A small image classifier, trained from scratch.
Model: activation gelu, patch size [8, 8].
Training: muon at rate 0.0022, batches of 256, held-out accuracy 43%.
Data: trained on photos of plants, animals and fungi (iNaturalist), 40.8 epochs.
Rows from block 11, named by matrix and row number. Rows with one number belong to one attention dimension. Each number is 128 + 32 x the weight over its row's rms, rounded and kept within 0 to 255. All counts start at 0. Numbers have three digits each. After the name is the row's rms in percent of the matrix's.
# q: attention query (model.blocks.11.attn.q.weight, 192x192), inputs 96-191
# k: attention key (model.blocks.11.attn.k.weight, 192x192), inputs 96-191
q.47 105:167126149181171114138102117199154125110115148182191165135123161108104104106108149092130050142089100150100121151141138104099130121143104183120079198148089072135176093206115069105128117176124125140135177170094150095153123135152101169102127130107145079109134167138116162155109149136129123143
q.48 101:130118120134129165151182116175118133100095098137182115074124108123111199151174150152097155188141134158116116080175110113140137117187129155102165152111155140135148120123066078124116138166037068117125152144103146107104125083162132118116106182125116204139141122112097131191072130112116157061
q.49 108:105125155080163158175125153150127154118154120130118085188170175115160094201117143061165142124099098141118104119099117161112160140138119146088129091108157154154070121108113147117120134096094146146146135139225172119121129083154161146117174120185112108140154105150082154139066187161125051132
q.50 097:163156174143133150166142109161161120138122133097133121100144140124132165165073101130160131142108150130111163097163142102122118150139161161187140145102137128143145143083137097082105077194166118170074161183120105115175100135125121123097088138093121118103046128134134152168130168039157130147
q.51 099:138141156162169175127082171111099095121100106136187139168114098123089095138166190128141173133152136118083138114133111085134141139075180138177129125082088171115162141168149174189130083132112096052110144134069144164128119163102117101172098127153094161112184119129085156187186129131119130159
q.52 096:148128144156078143111129136138164163102099183156136089125173088159103150190169137152154091094095126073133135095101143140106139103145150126088158068197132153127149137124158081151139132153096118103184138090171127139164067166185132098139116139139098142194116145108088134156141079093174085092
q.53 113:167140111102212103132214126140119113135122173162155103155164118166138137140091160130148114159162157110101100129110160146119102153054071135120139102083128140131156113127138108187119066129148071102147164119104173144148182104189176130033110183140148118135129091148141094224086149055150116104
q.54 104:087113117137156133133127099161133051150121126111139082212130113121125155147132163151088126056175106162093077130114133203091100133101137143150090137093136121174128076157085155198165103100151099086139145201132155172145113112122144147139172140098069148151069067081102184142124122132072128126
q.55 101:103152140171152126162146121117136126167120195075067154091167126146141146106110122106121169141126091178128163127105127105109146158166111133084074147160066143126099135177080127109108177130127140104109105104143121125116177127122135131156121119098191200152102102102129140121114193097120129172
q.56 095:126100103134148125126114185156088155123120167165101145116135152157110145109084074190100162177175098109155127135140103141157088133095121097161173163110119159144083089166069129195169099170117129131083132145077084098106126169202077184145155100119153113130129141113143071089153091142120108146
q.57 111:186113069121136141178109131176174135126149117116109158120106172109128181085148108075085090187160177072117079135094101108145167160101104113093124098115154136122125081123119105103145148184145211172155121102127124111138129131139085130128137139108101131179078079167118116164095127145138049122
q.58 102:081114138089143156086142152117007124082106097104109185099078114128128134109092149112048071144142127171125166139076123152173096127120160107081128121148155172132105152147114088169162149146136168110156114145112155114105157145185054146153103115097128115101135168148153137135160074065117139144
q.59 092:110110142129047115095123124091136147095073147164144136123148164162162113082115081135161132100153150116082131114125148165127039171156100140114077161152166141105170170161106132128117077128104162143179153164183136101108080137193075120156154147096130110103148163128104182137074122135108130144
q.60 100:114130206070126143076128143115094106105107066122157161135232112139130166107129096133162101066174117101095111113122071070118173132133205151155107121131120142082147125158114126131077142140129111151140224144123173131154155082111090155146141060125158139147168131126125169177082170153133126104
q.61 097:086131102106135140112142123100112145149089135101093145164204132127139175121153158114128097169111068126159107162111157162108104118191137132078126172141133129072061070131145092087088121145171185114209113112166079121163174147118129141088150145067093136155110165177149137109149098155100167104
q.62 100:107112143129108144155126067027165109125134053068157119147116124158140118187122142148067134113097138097167093109134083179145143146076134134146110090094114179164095150177152088149145172197180126124131078115106165114149075120117149158106110071145119109140151141105038166101167146116130116173
q.63 107:178180179141162176103167088109086152134115067127110066154085132139095122114122120154186136022131112159115119090148141097135114123070049124112146116158169155084102101154128196191118118144110159109108169126184142160130192106164182098166129115120140112111158110088111085124127165107126150107
q.64 093:161127126180208158152129175123162092096092165111078128103149118097088112153161171140166142038178107181132121064133134151081148173126098131145121099150127178143137100131105167162070142173116066121112101154165149117152087071063099165077059132118149132095089113123098170136165114183183119138
q.65 107:139125182116164124093098140126114121090096138103120104103140202114079184143121130124107130070171128138120161141117073156149107143122134104146142117226115159149101146089101108099120137198183143125067201084092137103159146123078100191111118117093144083134158157126118125194163094117189209108
q.66 101:134160130145173158089127198110039187133097123140142142114050120140184133190096121182088151132153077117156072161154140148130110198144159116130160122109152093143158127127156140112161062180128136084137129127056159157067085167122184131157093124166108107117171138092106146163127117112109159142
q.67 094:092085084144163113152147117149096130138054129164068117081188129191177164139169121117146146182149158092140113139140169145157128101163132129103189113156189115097130152046118099135168119150122160163177163119165147107103191155110066123161156191103120193095098135108103149106162152145147121123
q.68 109:076148137113107104211102114126127152167186176118153140153114119084184122144099080076166155093134146159156111122107133118067101159098125158151069158172127157175165124145140119112177106120170128101161122095160149148096165141083128136142136086110141159167125153109086039138118093091151158063
q.69 098:160116139094112147169177128115132179103134163124099165117134101146160171185115155065133112183079143088165131120133157124080144151104153117148167100137129140086105179177110094134109083092161103166113191114111077103181145149130141086095091158144170113158117150089137113158088131110122114072
q.70 108:150146169136135137120130172159119130136107090145143181121179046134126114121093101129142171167138163173113110116156078104102151136160093154123115111141098191101112200119113092118092123130076066074160120096132137161143106166122072073145109028110114152142113104080146132114181230119152104153
q.71 098:150098123121022137134135135100140146161125109085069150159111125166065138093214152095168127138115097145115120158168101168129138128156156112107126084155192099161124116131089136166179149090104109142122093154118126131165137136125197133077078126087194100178108085043116151078162095109165082199
q.72 104:110097070096170147128093125125054153138103138111116082112124182173120108156111129102107203138045109085111114166104100122131098093135168075170155148127104082128150142104136138122168132108173074115141159143114156101121132149112074150093145087118107149138095087151223127173158150179149135141
q.73 094:135094111112114110113192119172120138179119146116121159159096097096152122131112107160125130162183130110174170118154168148175205137083137107154153111111131133067164101107201107123119119133208099121185121139112135108134124137120095127190137120168193113068058092108128173148132133132168178087
q.74 102:147147133138143149095152118144141112091087149122115199168140142152125169146109126147127098097136135105110085124093095140075183091071127168143138115098178132109081145077194133111131131097174152136139140102144120176154116153160121160106173103114068085062152158182190131124089176153094136170
q.75 097:101198122137148161122121091128111183157145179136167123161091127162143140156085177124157135119113155162113173130100109110106094110031132138189126154124105113110165088137125098143090159101080187089100012164115163048097125133091092132117100091134137076112150092098100071172121081154121067132
q.76 095:083156094120108112136138070119121134162125155162097086107089137142105146159143089077129146159091100161116088138175162151091135124138133175085136117127168077081131089095109115150154162089143087119116161132153122096094116131140117122129156126062146153135116144089092156055111144134156108154
q.77 100:132155142114107134153135188102114122130164134165105123141146120109099126124137135135128095145071126133144144177089179163170178082075147118122073159121119142157132168154103110095177061166201103126129164119138121098154121163145108164094105126094109181159147097128136081144121119139158146084
q.78 106:091110163140199146139122139120128162110143177143147128124123072153068067125110137155196138159135145129113194070169143111120110141141088165134159110131162108072152134111121068164102132106141123116180148153140171142107131063124191131087064147117147182074135182123145079142129165117117141143
q.79 091:156181145148139143073181122169144140084122061153103166150076142169129134161143120166118123133115206067093128096062118140130127078070147129139138142138125091082153141104128138150195096086144123086131151078135099148116146115123124147086114073137178170165104114143175099134148113114182157110
q.80 107:117082078180153145122171108129083093116127171100159157164142136149113140098173151083145162154148078115158103116155108075147145107099116125136089170150105160134116181071125086129159172119149128062136134180092124180169156145176170209175095160173090136097119167104113151102151143105155123115
q.81 097:173157157151216135146160125115120205115170139109116074106115114099152109092149202131106104071171118179130124121148145173087187040135118097167073142080139167134152125132112122126078128098125102126116140093159101141143169153155095123121109146149158135094146180122038167124095101158201176160
q.82 116:136129153159125206109081122139124165200145153142095074182112074170131104100125095147108151168121138142148103128152169069181109096146088169137149120166142132127108058159111101192134153160149174090097119105076093166119150152100139158147050134077079089161129144109110169089139113144135125136
q.83 090:097160129086094141113206134179131170145087091172095124077049080108139087139125158124111172152139126087132123145123124117097110140108134184120184107063179146064094132070189111189156102157095087136114153120141094145079118163131152155103075111116126142123152183094091112126152180121129127134
q.84 098:106124210141102137114163181093149123112154147147107143147198174059169077170163110178141081139098167106092155165146126168154104131190112131105142138124145153112094112076100165172127138074121165148118155101105128184146124097143147087108123097126110124148140078155157121115084145100173068133
q.85 104:132115139110167144105100123126122228121136064080180185113100151165100153137117091142162123155142153142134073125142136017111137090143113121163174129116175145169162074154108118143110085131161126181119104075094116097116134072083082140121147115108158210084147126168136137129034130136171154093
q.86 098:171141121099102122096145117150110142144102160106184153116031102117171159187209154142169123108092154122168106108123089108130170125065113115128125077143171127082156093173118117089131147107112098139121100083086207093137146132144160120106126174070120117125108146092107191104123089124184189090
q.87 097:140104222123167156069227117144050139082094155168109149118090075084096109124094076144168116083130121126121134143143105099131197107137157091085119124147114137075158146103160139146123182133143147138115118152102147102149130210136138146133105171137201159095158088151108104114115131109133154086
q.88 095:062145116105127107154133076128139090165112166078082092142098137129085183106121147190042081137143121116123130107081146123150106146094070110144129127113071164058144156160172125119059129089092171183147156125140160181172128093138140154145135155094109081134163161074105159110115129093118129163
q.89 089:141150120063137111124151137130161094092095132157104196128121125186144168161156174139058112090121083058116110147134109089158138181162155107116119081138123135171135140091076107056188127126175122136090089149061131144147172106139169136119194130138119090136171113117161136065101116133114151174
q.90 092:128125176121120133082110165129137182137135115164093153086074131100129107174128094102149157145113179108132177089135105162165137053088109098160153125086055147122125163181148125134148177120091097173110153138125097161180127143131135119108166176076159072109094217114113130120112105114197132160
q.91 091:077119084105150124183141120103141118138105136034063137092162081125145149138145146165118143095143155138117125140121098094131088116121145107164070056169128161127107143168100138135167158154177117156106119129100145168160167151154116134098120146111085170083110151119192082149161175137183194096
q.92 103:109137134067171142173201199075115151125179141117112083099119111146118130084137152152122187144140109186185122148143181157106148119104107107166082143144125138106073159129140124110146142096135140110137094124059115121178088096095116122144181108146194163132113125083104091159109194067129186134
q.93 095:111050138147172115149093128126133144166172136131139114124163084111144116147140138149149137106192154115139159105058128104127154179148194103095146043093166140111146102153111111131176087153158143138168102191133068108126137099137137174111124109132154113158126075096138090082123145102155095121
q.94 105:143110130112153083150128133121101177100190134114139142169169182099159161153109103116122103119120148143111136123113106088124142175188162118115126169072123111184119166137093133139096121138117151131045099100121127110101120118155108129114146174116123124196141121158168171142138156124103098128
q.95 102:133155159064113091158119121215163124151154104140126090118175135068111063083231110193176163109110099119136089162077124168141163078185123100146133133140174147118148108110140112107135129135183156135136156065123079146111140076148108178149159123183151096106164117110171125138087115080096053167
q.96 099:130099100103116076140164144065091151151140104111168119105114074191126146157131122080119118135151029135104127146151130190122163096113149082135081146157150154186146116080115116125142133157084142113115103131136203161137085160052075123182058073168084112103117080126151117152141097149130085101
q.97 104:082190092080141156176119161102150136083167096078136088156184120098118092135138147112102083104107146134115128093176191117137177141163130124215127108102079105088118174097161138117148096134142125207164163220142107113093125140151107116116104099124063136160075145116057069074157155165124160128
q.98 101:094148175152119100127128115144112153125120139061123173182135112096145132155112091180111088160147102102096073150110119148140100122104153133110170107138122184118132184146178146190076144126171075073170130122143073082156086108100124132168143109099116161146165116114092125116177166107154134127
q.99 095:141134122130147120150158200115172115166153109120127121079134122102135219154174128100134076104085133166137109165124156143131130127084160123131064163157126144101138105111104089116176169127148107123130156131095137154096134126107081145132110165109134079106150148136116110109206099121087162122
q.100 103:141132078146125126169138109140128181110111155130078136096186087112121142144188083154153136095183096063109142175079074125105182086105129048056129143126115180121124109147093124135141140107140107176082144067101092139136100130184153114135099136196103133180098181143135103105093171208164130119
q.101 099:098150151146129144168163092104121078099194119115038132073107137127147129122105068153085073132108098124117136128156187132134143135119096172148058098129113138168171210143129126109099150152101177160137164105158116126152115150119165163132062127175157124097066097113116088151139160134095134126
q.102 097:173118121145065117129097104117120130191147137154128160090168183069118121134105140157111178139085088123131119118129086161126091110166162073175121067129105133126092157101136100129138129146122148087146084139090195173129093165123121081121080122128094096101090100098127137154246073125153156080
q.103 090:121111191142139156156123143091123171149148120126066174115136196113010095121111144101081195109162100152132115120130137142158133081129117107138062121033198091148123199154104161134213168115179168103108137130096159123149097145135068100145083152055140098105081080108190095118083138065113161158
q.104 098:083154139189108177098107082120058143138101107115144073168077109108132189082131178178166189128136156124139150168099065151118165117141139177109128178101113128108087141164123117130113158084115143123126165163160146169155101166119098160190099140148130151077120106117099157116122150141143122098
q.105 097:133109140156165121104116179155119093132088176140072107156145043113103121111097179178158111114133113161157079100117157098159154155141172116121117139136123158105159102141119081167192095111114146132157130182097110135097116131148057077071112119102122143152123161125112124098095108121131177119
q.106 100:148077034156101100120140099131123118134139115110110177162157141094156171163144123068124077177137128120113130125152148160116097181201163120126133149110137155103136119116082154169176125141157146122147095084105168136124186102166158127147158151110144138138183151129120136159181139104081131153
q.107 107:104124118162127166158142104118082117148183092071155135097128087124154142113156149080218113144116156123132084108152087135098133085143064170137178135125153135049079153168124132131132084137101108132114096072113106097068130149145172168149137148071117144103118164108162051105159100054132170126
q.108 089:153151163101064156073130139168147129142131128132146141097144149147104121141124058155149086131162119096127091130112074184158194146154146183091163079141166106104084133186139125198080113094135134139144084118113093164114153169086117024147105076145183164117082141094147112117159175138140120142
q.109 097:151153182128139128127154121146131063120097135176115104119058088108088152148142122148188164168105133127161091088062099095175095146133146108193105137097143123138219061101091157097101124065145077081092084109118103083140149141152120175137150101096107142144126189170124085187094153155123135150
q.110 102:182106159077059107127096144104155137104121160109150158100135145142119158090142139062115142156151130098136132207207086129149116181120122091090130195095100093088149157119092116120135142139120070202111107172126094148094190089193134161107135123129104147156125127136131142109140094115127152100
q.111 098:110111173108146114124057119084104131087095120086139111075125142128102159150138188131103092125126127147133116091134181132173133182140162135144119142123169137139125076093139090081141106081199159084096071135097112167162153147172109045161166123095061115160115185127109121174148159116149151128
q.112 100:115147185118130086145155121145107130106139132126192098128133102169126093086104169120081083114137137188128177117163084065147178129078104171255081128158161117107119159105145138137092085131126127063036165124087158109177107102123147109156171115103079119106176175154121116135129132116098130123
q.113 100:082115133143097111111162148097207112063225121097117133149207115140152131134137131092166111157129078058153102110115057071125127095070143180163114139150108170101127104126172076126201161116110136099157188127158138079167128160120094191091165096088153085170119085145126111069110105145137126113
q.114 093:142164136140142092159134139129125180087168141157116183161133118133078143075134154079129157126133121071106145059102105079084127116129169159215119147135133122158166119124115072074149119143105073133087147061119122167139145117175105146054142085183100168086113155133212130166103110126176059138
k.47 101:188155179096092111119108127117119175083105119088147125094164186067126142151165117136146137130146065168085183151188081159116077176137185107109163097140096078183085149137161125150178137156096115141095150095136111176137125144116068172158170143088128189155117161139068122135098108180090189112
k.48 095:128147116097170132132152179078131120126167132164106142102122157140119092111069139116126067104147100126171090100124096095147119151109104121092155158176145147157129120077173077119101141092065128103157114070185140179156128156132188112126131130170116160127133118098161105107150163081103168116
k.49 103:071114094089158122138116142133182120150096156097130167130098061154128141106102119075098120111094142119118169134201119103054169150125134142122110128166154100132016076157118112073175132106109136086121219079102172160129051120139102112133131099181143148106116098086120140139142189169130154112
k.50 099:137113127147131145162146132151149166149126161176098088110114175082107147165146132163145125113100127152122188104148120129079108108076128119131184069096146112195139203122056144136098134159150146088146148105169160137124110134110135092109077124128138138163068164116153139071127130070121129121
k.51 108:144070162175156145118096126114104126157130132095118102098092138112101168102083092089113100154123104144086096165106119068107113111167098119132066131125166084106110123125147110128094166180161126143138171062138128139101139076116154148168109117134125153206072134130140137146085112090098108103
k.52 097:114146119161174104096154119127086143108116124163115149118083097097121128088104118100181118125134075197153108132111076160141164143062133091146095098126166129202136159175072182074129123201134154155116160128110116139149061168126080139136134127128110091122095162153147127148076080122100048169
k.53 106:133193077132048132190174102221140196105142144116119080105184137154096156133149151120088147122152170163143128099138132116076097094138110095124138172081136043119095098173087161133120132157127123080114118116138087124118114139116151110096173137126141138104120149177175164137128120115074153068
k.54 105:167127114132106131128153105126144169212152126147161156139107152145160086126129113138153173129098125129072172147122152135151125155074133143092079088085135113159095103158098114125149140098142093123209082104097077147103152122169139141124076105150166164146108104104095088144144106121061114154
k.55 095:115110183084117119114140134189146156183106117110137155093193111134141102160179109161119115134155048075088065073157102137096098157165119183144133161136105167117127131108103113144135076127083113115135129120087154117167205185072123147160145085146124151105112169100119093164118142115136094039
k.56 088:173109063149091090119101145164152136105078119086163143185131112130144143136089090130186209106158109098176147127085192050116078128143159095122162147136091183049148119116177105139160088199094159180087094143157070136159148157178133134106058126116120123113133062116091098087184146114148094170
k.57 103:098144091164080134167122152152148135174161122071134104159061154144066129128132130134157144137170143132126136152086130174116184187110127105141132139149132112093104176166180157142114147076123155171128112137139146114092104108125126149119117163061092145065045111103090127124182133066152109081
k.58 102:113124147139129108104169182155116091200165144079195122140158122100152147149145105101062223113124130117161104101154120092162130096119138131137105050117146083125149156143131160112154073164093122080099161143116120128084101112147092115101129095074145140178161166126099109153145157126093071124
k.59 093:145116156069124130128128067114068100079171116115105088066166107073127091156131154208152164145138137162138109135119139064136070147135119135114125127092092163116130147114146148184166097112145148116181091083154134169126141143076128163150127088116135056158112118121145098092125136178170117144
k.60 107:102106171115146169101114086132127195107122161153123124115104180140131165129121112158135118141151144160097101141171118087162132113088163156058123164099103166096134165105112111127137129160130127113092161091131115071104114156084137154098172102134116119114174143128095129147208137177131133168
k.61 099:121145109120139130088184148128067112135158128129155155152196080095123093175135102142172168133122081147118105200171128059180112120151119112106164121103152150195143148152145143143154122138053097071129125160123086126147079109110096148152089153132134153140142110139157124039174053164153084126
k.62 101:109186075143138073118121126124107180088099128159126155109072093146188161135087153137131165188081185132128120099132139143119085092091127135219093143134209175167100173147131121145137077171176106208164121062115114174096139114139136133121138121126132089132096121181139146146115157090152145105
k.63 104:166161155085116215088141139123102129147119136116131102115139136108155183136072138088128134115117171073152135190144106126159134090113092129087174163179072139123186117149165115171095142078133088127056177133111120109106181088151148149137164113155136074089136168113125144158145079152122173162
k.64 095:143160129180129084097128142121206119177106174116097091111114137093213206119067159189083127146108149163165096112172166093126148164185119169121124164151130090065101054103088129140108158137097148147076072079136098094154181161104172056149108044130137195170096105139129115190124099124154130191
k.65 102:146109120063155183139176165160094101131135153116144111140040131175093117133141127186116124158155121129113084117154091096087132122153189132153143208112216077180102143134092138184145144080139102068141143196051099127158112187120092120163159111100070096110154123180118128116121148133133099141
k.66 099:080077166092126078194223128142075098161133172146123112141047105162060147156123096097134051120108169122124143161121168159156120139104128133114156107119112156141138123101183058116129138099100105086119073125130164106152096157092154147133108124129105101173105153098088143140170077168164086187
k.67 085:147118133107163137167122094153128135104151147139183103162127147088078107110115188144097141101144064082069137151156096114070124090133156153100107118105082086108148095083180113151150137110120128155176108105076108088144180113123063189193173128127124095118096136134098162104136235191145103154
k.68 105:143161119119104111178103153101084078086143145144113086129182113160118160083161078113115113202136094168081107132169121102115106131131147107040174087047175111161119147064116100110126134152130149107133131134104092159151158161119171101096118099142079111142073124112159078168101148141141192154
k.69 103:109138143096175077106096116163108110129104125097204130107084155137044130174095138173096129132112137154117143145122144147159118140116104111110171126155178176136145139095136080162118188198137098180165119167137185091084086118158120102126131136190111122129173147148121139069157149159096124134
k.70 101:153148146176154078104151082153146131122134183083123078136138160075120157112071115163063129155091152147154149103157143127128128095110127105180194102131138123181075120142137141138112153147125128063098087145204079156071137099092149096091116057128157104124149120165100147141144105143125120138
k.71 096:082175103100093103120132099044208148148171140081137146154096139163077145108097099099136129124147127157164131125074133139124124120103157101092091125129120113139106138071196102114123103129122153186136149072145160083102090096132106119150119116175088167184173135155132206126058128125159173053
k.72 107:186139177107167156117160080108098091139103158130080071183118100160145128136121118147140057127113122123144108116152115064188131142108103098120053159065131156125075129113147111148136119136164125201203129160055138011198138112140084142117099104122139122054177167044117154116141122145174106151
k.73 096:117185103081160145106137084131159132133155147145126107141063107123146110119106163111129164100159099131148168162106120114124119141179077149112164095096154104125093125091149135094153121196164169124121137175123125133167135096129105126085189108128101176048103155133113177144162128101069144146
k.74 099:113140156091151150150173092168128132117152123108101143017137149124125151115131159144138149087139187073143168180115151117104115130103100212147152122159140066163124132201167115147123161116110170098108157117116097129155132122130158114103121164150189068141158125175126173070132108161116108137
k.75 093:141144187154162060138121147179115175051119115154154127139076128123111142097041112134088116187073115116155170130128135102131149107133126154125138124126163136124189119164087122163145109153102136180135146119023167142158173185109105137131112077176158150195133087087123084107151148106070129112
k.76 094:157104114116062089190081121160191088117150112109115103169155097091144161047104075179164134095214129096143125087152133076112153151106205068137114095169123175133101160099155135142082074108165111152168109164105153092189131122141141136075116119111149131112144113121098139125093166110167127118
k.77 102:100122110145132135093123200161126145088185062115166128163201135074134077154141121116132163129120118106083112163080126167101149097104109137082126165157197119128110093089133146087119153145126125114153188159123134102101098103126119093152112165118175078108084089150084103105173138169159160146
k.78 105:127183148130104158207155185189172160134103095097159146144129132132106133097117147135104136138135133087103148148115136129116186053154107158091162121181151105128137126158136114148136100107118044120101170029129173110127039145092144135157170163125191131084166060121123086187205117175162133111
k.79 100:136151177163126140129146100095134166184097135044155122141107097107186103169101182151126148077107137133104124161100078159126110097111124161119090133146156165142139111101161114177095151132137119143159089103152174080215108104098112181077135023135127131098146118137130144116111101123159134069
k.80 111:078123111100139130120149156151146106112134096166160164167056165074167068173116157159118157068154101089080112171132098149110145144141077126118100154126156192147149113082174163145084128086128145167135105120138114166138147167128132126176137157116155130090207185162116118165102126158095174099
k.81 098:116104148160130075172072171177151141085163134138197155127131129096045155114119152136153183103136147138089157049162143122127078148122147155111142163168157145122141176121109133148128119106113104154055088138114174105149131131166126082112154143101115102143085149141107107175074120118143139141
k.82 108:099114091160131056139146086173126097091153113199131141149146126143120154066122122120096151135143139122119138101066208088129152124096104069105161109135103147116146138129096166155163153150130161126129070111145145171211156127122142147105145136119053182150094113159056136098129147093119120123
k.83 087:155132089179086089162154139129193134069078134111104109153085154118164138114154098146159089133136142161169193144111140150147069091098159119127188097138097130131088145185118080100147131084131162117144132099145119128122129148108108101075180149167076111151151067107087143169104151111129165119
k.84 096:126100131100242169127112106145108157100121146106095114173148132158065171146098148100141097098118128137169105146120116165167111112076126077131139151114163111164132140170177086111086113120150113103089138098129126106181115144126172130118163138166134120119097147118161166095145088084141033132
k.85 102:121158120143081163155102104099163143077136122063098168137119107059173146151123120143082112135128180125063148067145128146152147101107091148125116096092176118056143130128135133171102135156124161097125081197149159101152112142054114141101158088144109133132155088153096129162163133157152118114
k.86 096:107184125173140130114117104130097147151124101146148123103123132158074077149166142142105114139190139147108134150123148097102087123152131140074155154126110155079141168112159172118072118176045090062131121131094181098166071126176115098172137122110106128106117120147113169114032208096100114156
k.87 100:134149151106182142149126118146136153181080144096098134148070135177115140101114106133158148158107109147107151147116109119164155200152081099170140158134133088118105126182104067167133110115124065112102162120087134105201101129167113104119149148119080080134127165112117085159121127111085088112
k.88 100:095133085151126119092109141178102153083126153126104162131141172138151139147164083122098196130120152152140119169142145102083104148147198109123175192070092156179116126146063114069153120117115147129101057132119137109156137138151162091125170170086182183095111121151154106136114152107119171135
k.89 092:091071133097106119096170114102157161112104128092110166145068115147151127107170175122105108116163102130118166107093111101112184141096134096222115138112157195148107124079139113169086118153105134187176156139133116106094081127129104105169122117107114105160084141183110079088092148169110089109
k.90 107:139180107090126158136114124118112176106102111179105135125180144113128057099151094110174167075186094117132109124100119119052092120115101125138130113144140165126130187126106189150124125170173108112102160106158123070059127084122095154186113130079151123097215123109124197180124132138128097122
k.91 100:157133106113140106167153165124046115119157140188140072127118070184132086140149143171108148165096153126112162131161175121142139148119130110096085132141141127170119124083057132127158141124121111089143101198108184111104081057090172118160107163096159063171141168180121175099144117133074152152
k.92 098:085145142107183139126116171184112170123103116127109081146136158108062130134180124085132135103107178102150141105075124147174156101077154122009120111120172125136146085160098152093108146108191144159120192117140148085126194142072193119100162127115156112118090067129186130132157111124135135121
k.93 094:108202107112100174192118169092134085108105097131174151117115146148179083116114097137048147185117131155117088147132093093080171145162125161070130137156105126113128131042097110079095150128141160133117158049130111172148150114139128152096103113086136112141105135154176136086111140143101124108
k.94 101:118171144105084083126098159102110115198108186111115140049109119163105126132136106119177099119109096072090154077151106123111083093131129157128104094196121104134152087152182118199181158112104071142187190102100093166146112089137098151075125041143143073130134136151152099162152134159102124116
k.95 103:118200165152114117090128170173143169084210104151103106142113155147107115124134105073150178147155146143170084054140106213148107086104119106110113152112145071122108093135127094078139153147139141127131153098063133122153091082131192127142144167090147139116120145137107127112139121123144072140
k.96 102:119112113151108141139108101063161071107110196139135139092148179115096089113145141104098164170117176096144092093079149171145122122174120168155169101133126122113106095127149145148132127122146128158182106124103111113113119038149096104105195145137123106151153128107156173130124207109192116130
k.97 103:116179113156096104124060123108160148117124116150138142117116120137108111070085115172092167166146119110108129108103132168089097163136134132144115098146070182107090149133178160067141186178120166116121039116108080142140135148173105182163079140106087201151144162127113152102126136154198130163
k.98 098:134109164108145072075097140131145168120105073174148172117164133153166166123144086076045153155124087147121093216147148094114163088135114127146140150138139167159121108148134128174099164150164157159113148123107175115118134154047148141117097127133099101160124107163136113134129085109101133082
k.99 094:130164124116139109122111126123122130132135146123058132140152146086027135140094139150109179163141114085094083150086132150096138166100087163143094116067145116157120139107156161128068130186160122132162125079145102083117113079127154080051166145093077202109144142090185122118116137188092097159
k.100 106:109064121138152135191111128137150099137129162107170153149083107136160124025126126093133181112162148143164097054169121115177141189067118156093100180114142107144115068155096154143119117138085117167122149164150117111128131163159172126142174043157131085082081143141182140151096126081038144110
k.101 092:130089108109128144137080123111136146106127085160107088164152134091152132152076124176115168128084163135168117095122106157133107134167070172086157137107066205099137142112117127117114183125171138154114138121055123153096104047135133102088132165129155094157096197115120108095110093134170101155
k.102 102:127077155174163133137133155093142059105131081082125103101064148188064108118105130122094121156105126049142112209146085127100132136115133105119136064141109106088140172177138130162139094106137167133140095139135178102116164134122114105163127156159055087156178113150116139110172164121121099166
k.103 091:090157098092125174142113173123155161123104167126151173129068089107137087205132109094174123132086145131183108135125156124109143167133100092135113052106166090079169098111193108161145134181068115153159145099104112178127118118126115099153129171149054151139152121097112110125158176112167100110
k.104 096:146094096123163117141164147130175121138168116148208121146146073140139148112126118106126103180110162147119132144179110165170126104186131142140109129068150144157134181132144099180073056109132145114114105085103161129131145126127087113156103149133115080130183103151098144181159084162114183094
k.105 102:106165172154165165066138060150155206162114105135187148083113166142174150113123105181102158078184141137172119130126110118085103134133111101177153092112076155105145120122182110139093140148151156156147172045099176137149149091085107065097146147123117141155147112148144148093112133073057126133
k.106 101:115123127135076172058095146122110124085098139147097103064152123085156105118140140122095157109171162140118122103142093123147131148112128176134120137106093101114136185099075123117122078142198136142094147124106166133100174150160113170125115063048197100116120131132096074165113081120131111150
k.107 100:128127145076107086097158149101171187056082147154125079079159159150174140109072131142203094140147135132132115127147090142142139199175087127181145109129108134140101098114152106125085102157171090150137143137124129145141124115114042148105149103155133130227105109093158101115127129105143141085
k.108 096:154109144099151185131116174130120154121104096144090171065072144125131174100085115161123117071136073163134212136135120150069120145137131141139105130112150156152139117166139116156090148079158112172121129178095155111179089168170166085123157127165144142161176142130087089130159133070098111109
k.109 102:080137150144134113117202116121116173149114111161153147168107125153134154105120122144138126065116053091183074172088094116133107072117122129105163139107180152116106120130110197083139087107156187117127081153149146201128076148099138123091086174127135210132103126083135106137138156080125120119
k.110 108:110093174165084150145165135149163152107091133143119110165122128124141063099090130138155149130128125099110183052133171103057145124151138168091166176045126107076119124137156136183154155096175112099095175186163111149137140183106146122163174159111137048094163101159141114117105166088093136122
k.111 101:110090203182087136143147121127120097127161130102170145140158151169148143103162186118069147167171117103176093148124112154089195148152115112117108135157122075112100105083082126131170126103159142107110063039089078171160152082135123139120114109166082164122119153084130144169132131164147158168
k.112 095:196184172114103121138171151132104165163134105105114173104161146116137155156166137079136090168109147117167086075134097070187098054118128154125133088127078158104152136144174129131154143122163142104175130145105142143055126110138175129128132137059163144164095174109143128103098137140092114109
k.113 100:080143172094116161136105113115114136152127162072102113140164149157147189128151110122137074133106094105161124070090197118060135103092092112126107000081122144102112122168130128060102146197081111167170133153122140115183108144113151161139138104153114127090118126164176118139123092106133147173
k.114 097:132087120151108110121116163144150098114115129119094049128085127150156121109162102151082095087141175086104061177153051103174129047113145134106115142090184139107178155144125140143114120196108142147085189150181144109123093068144108158143120086114169141129070107167149147094162189140144078076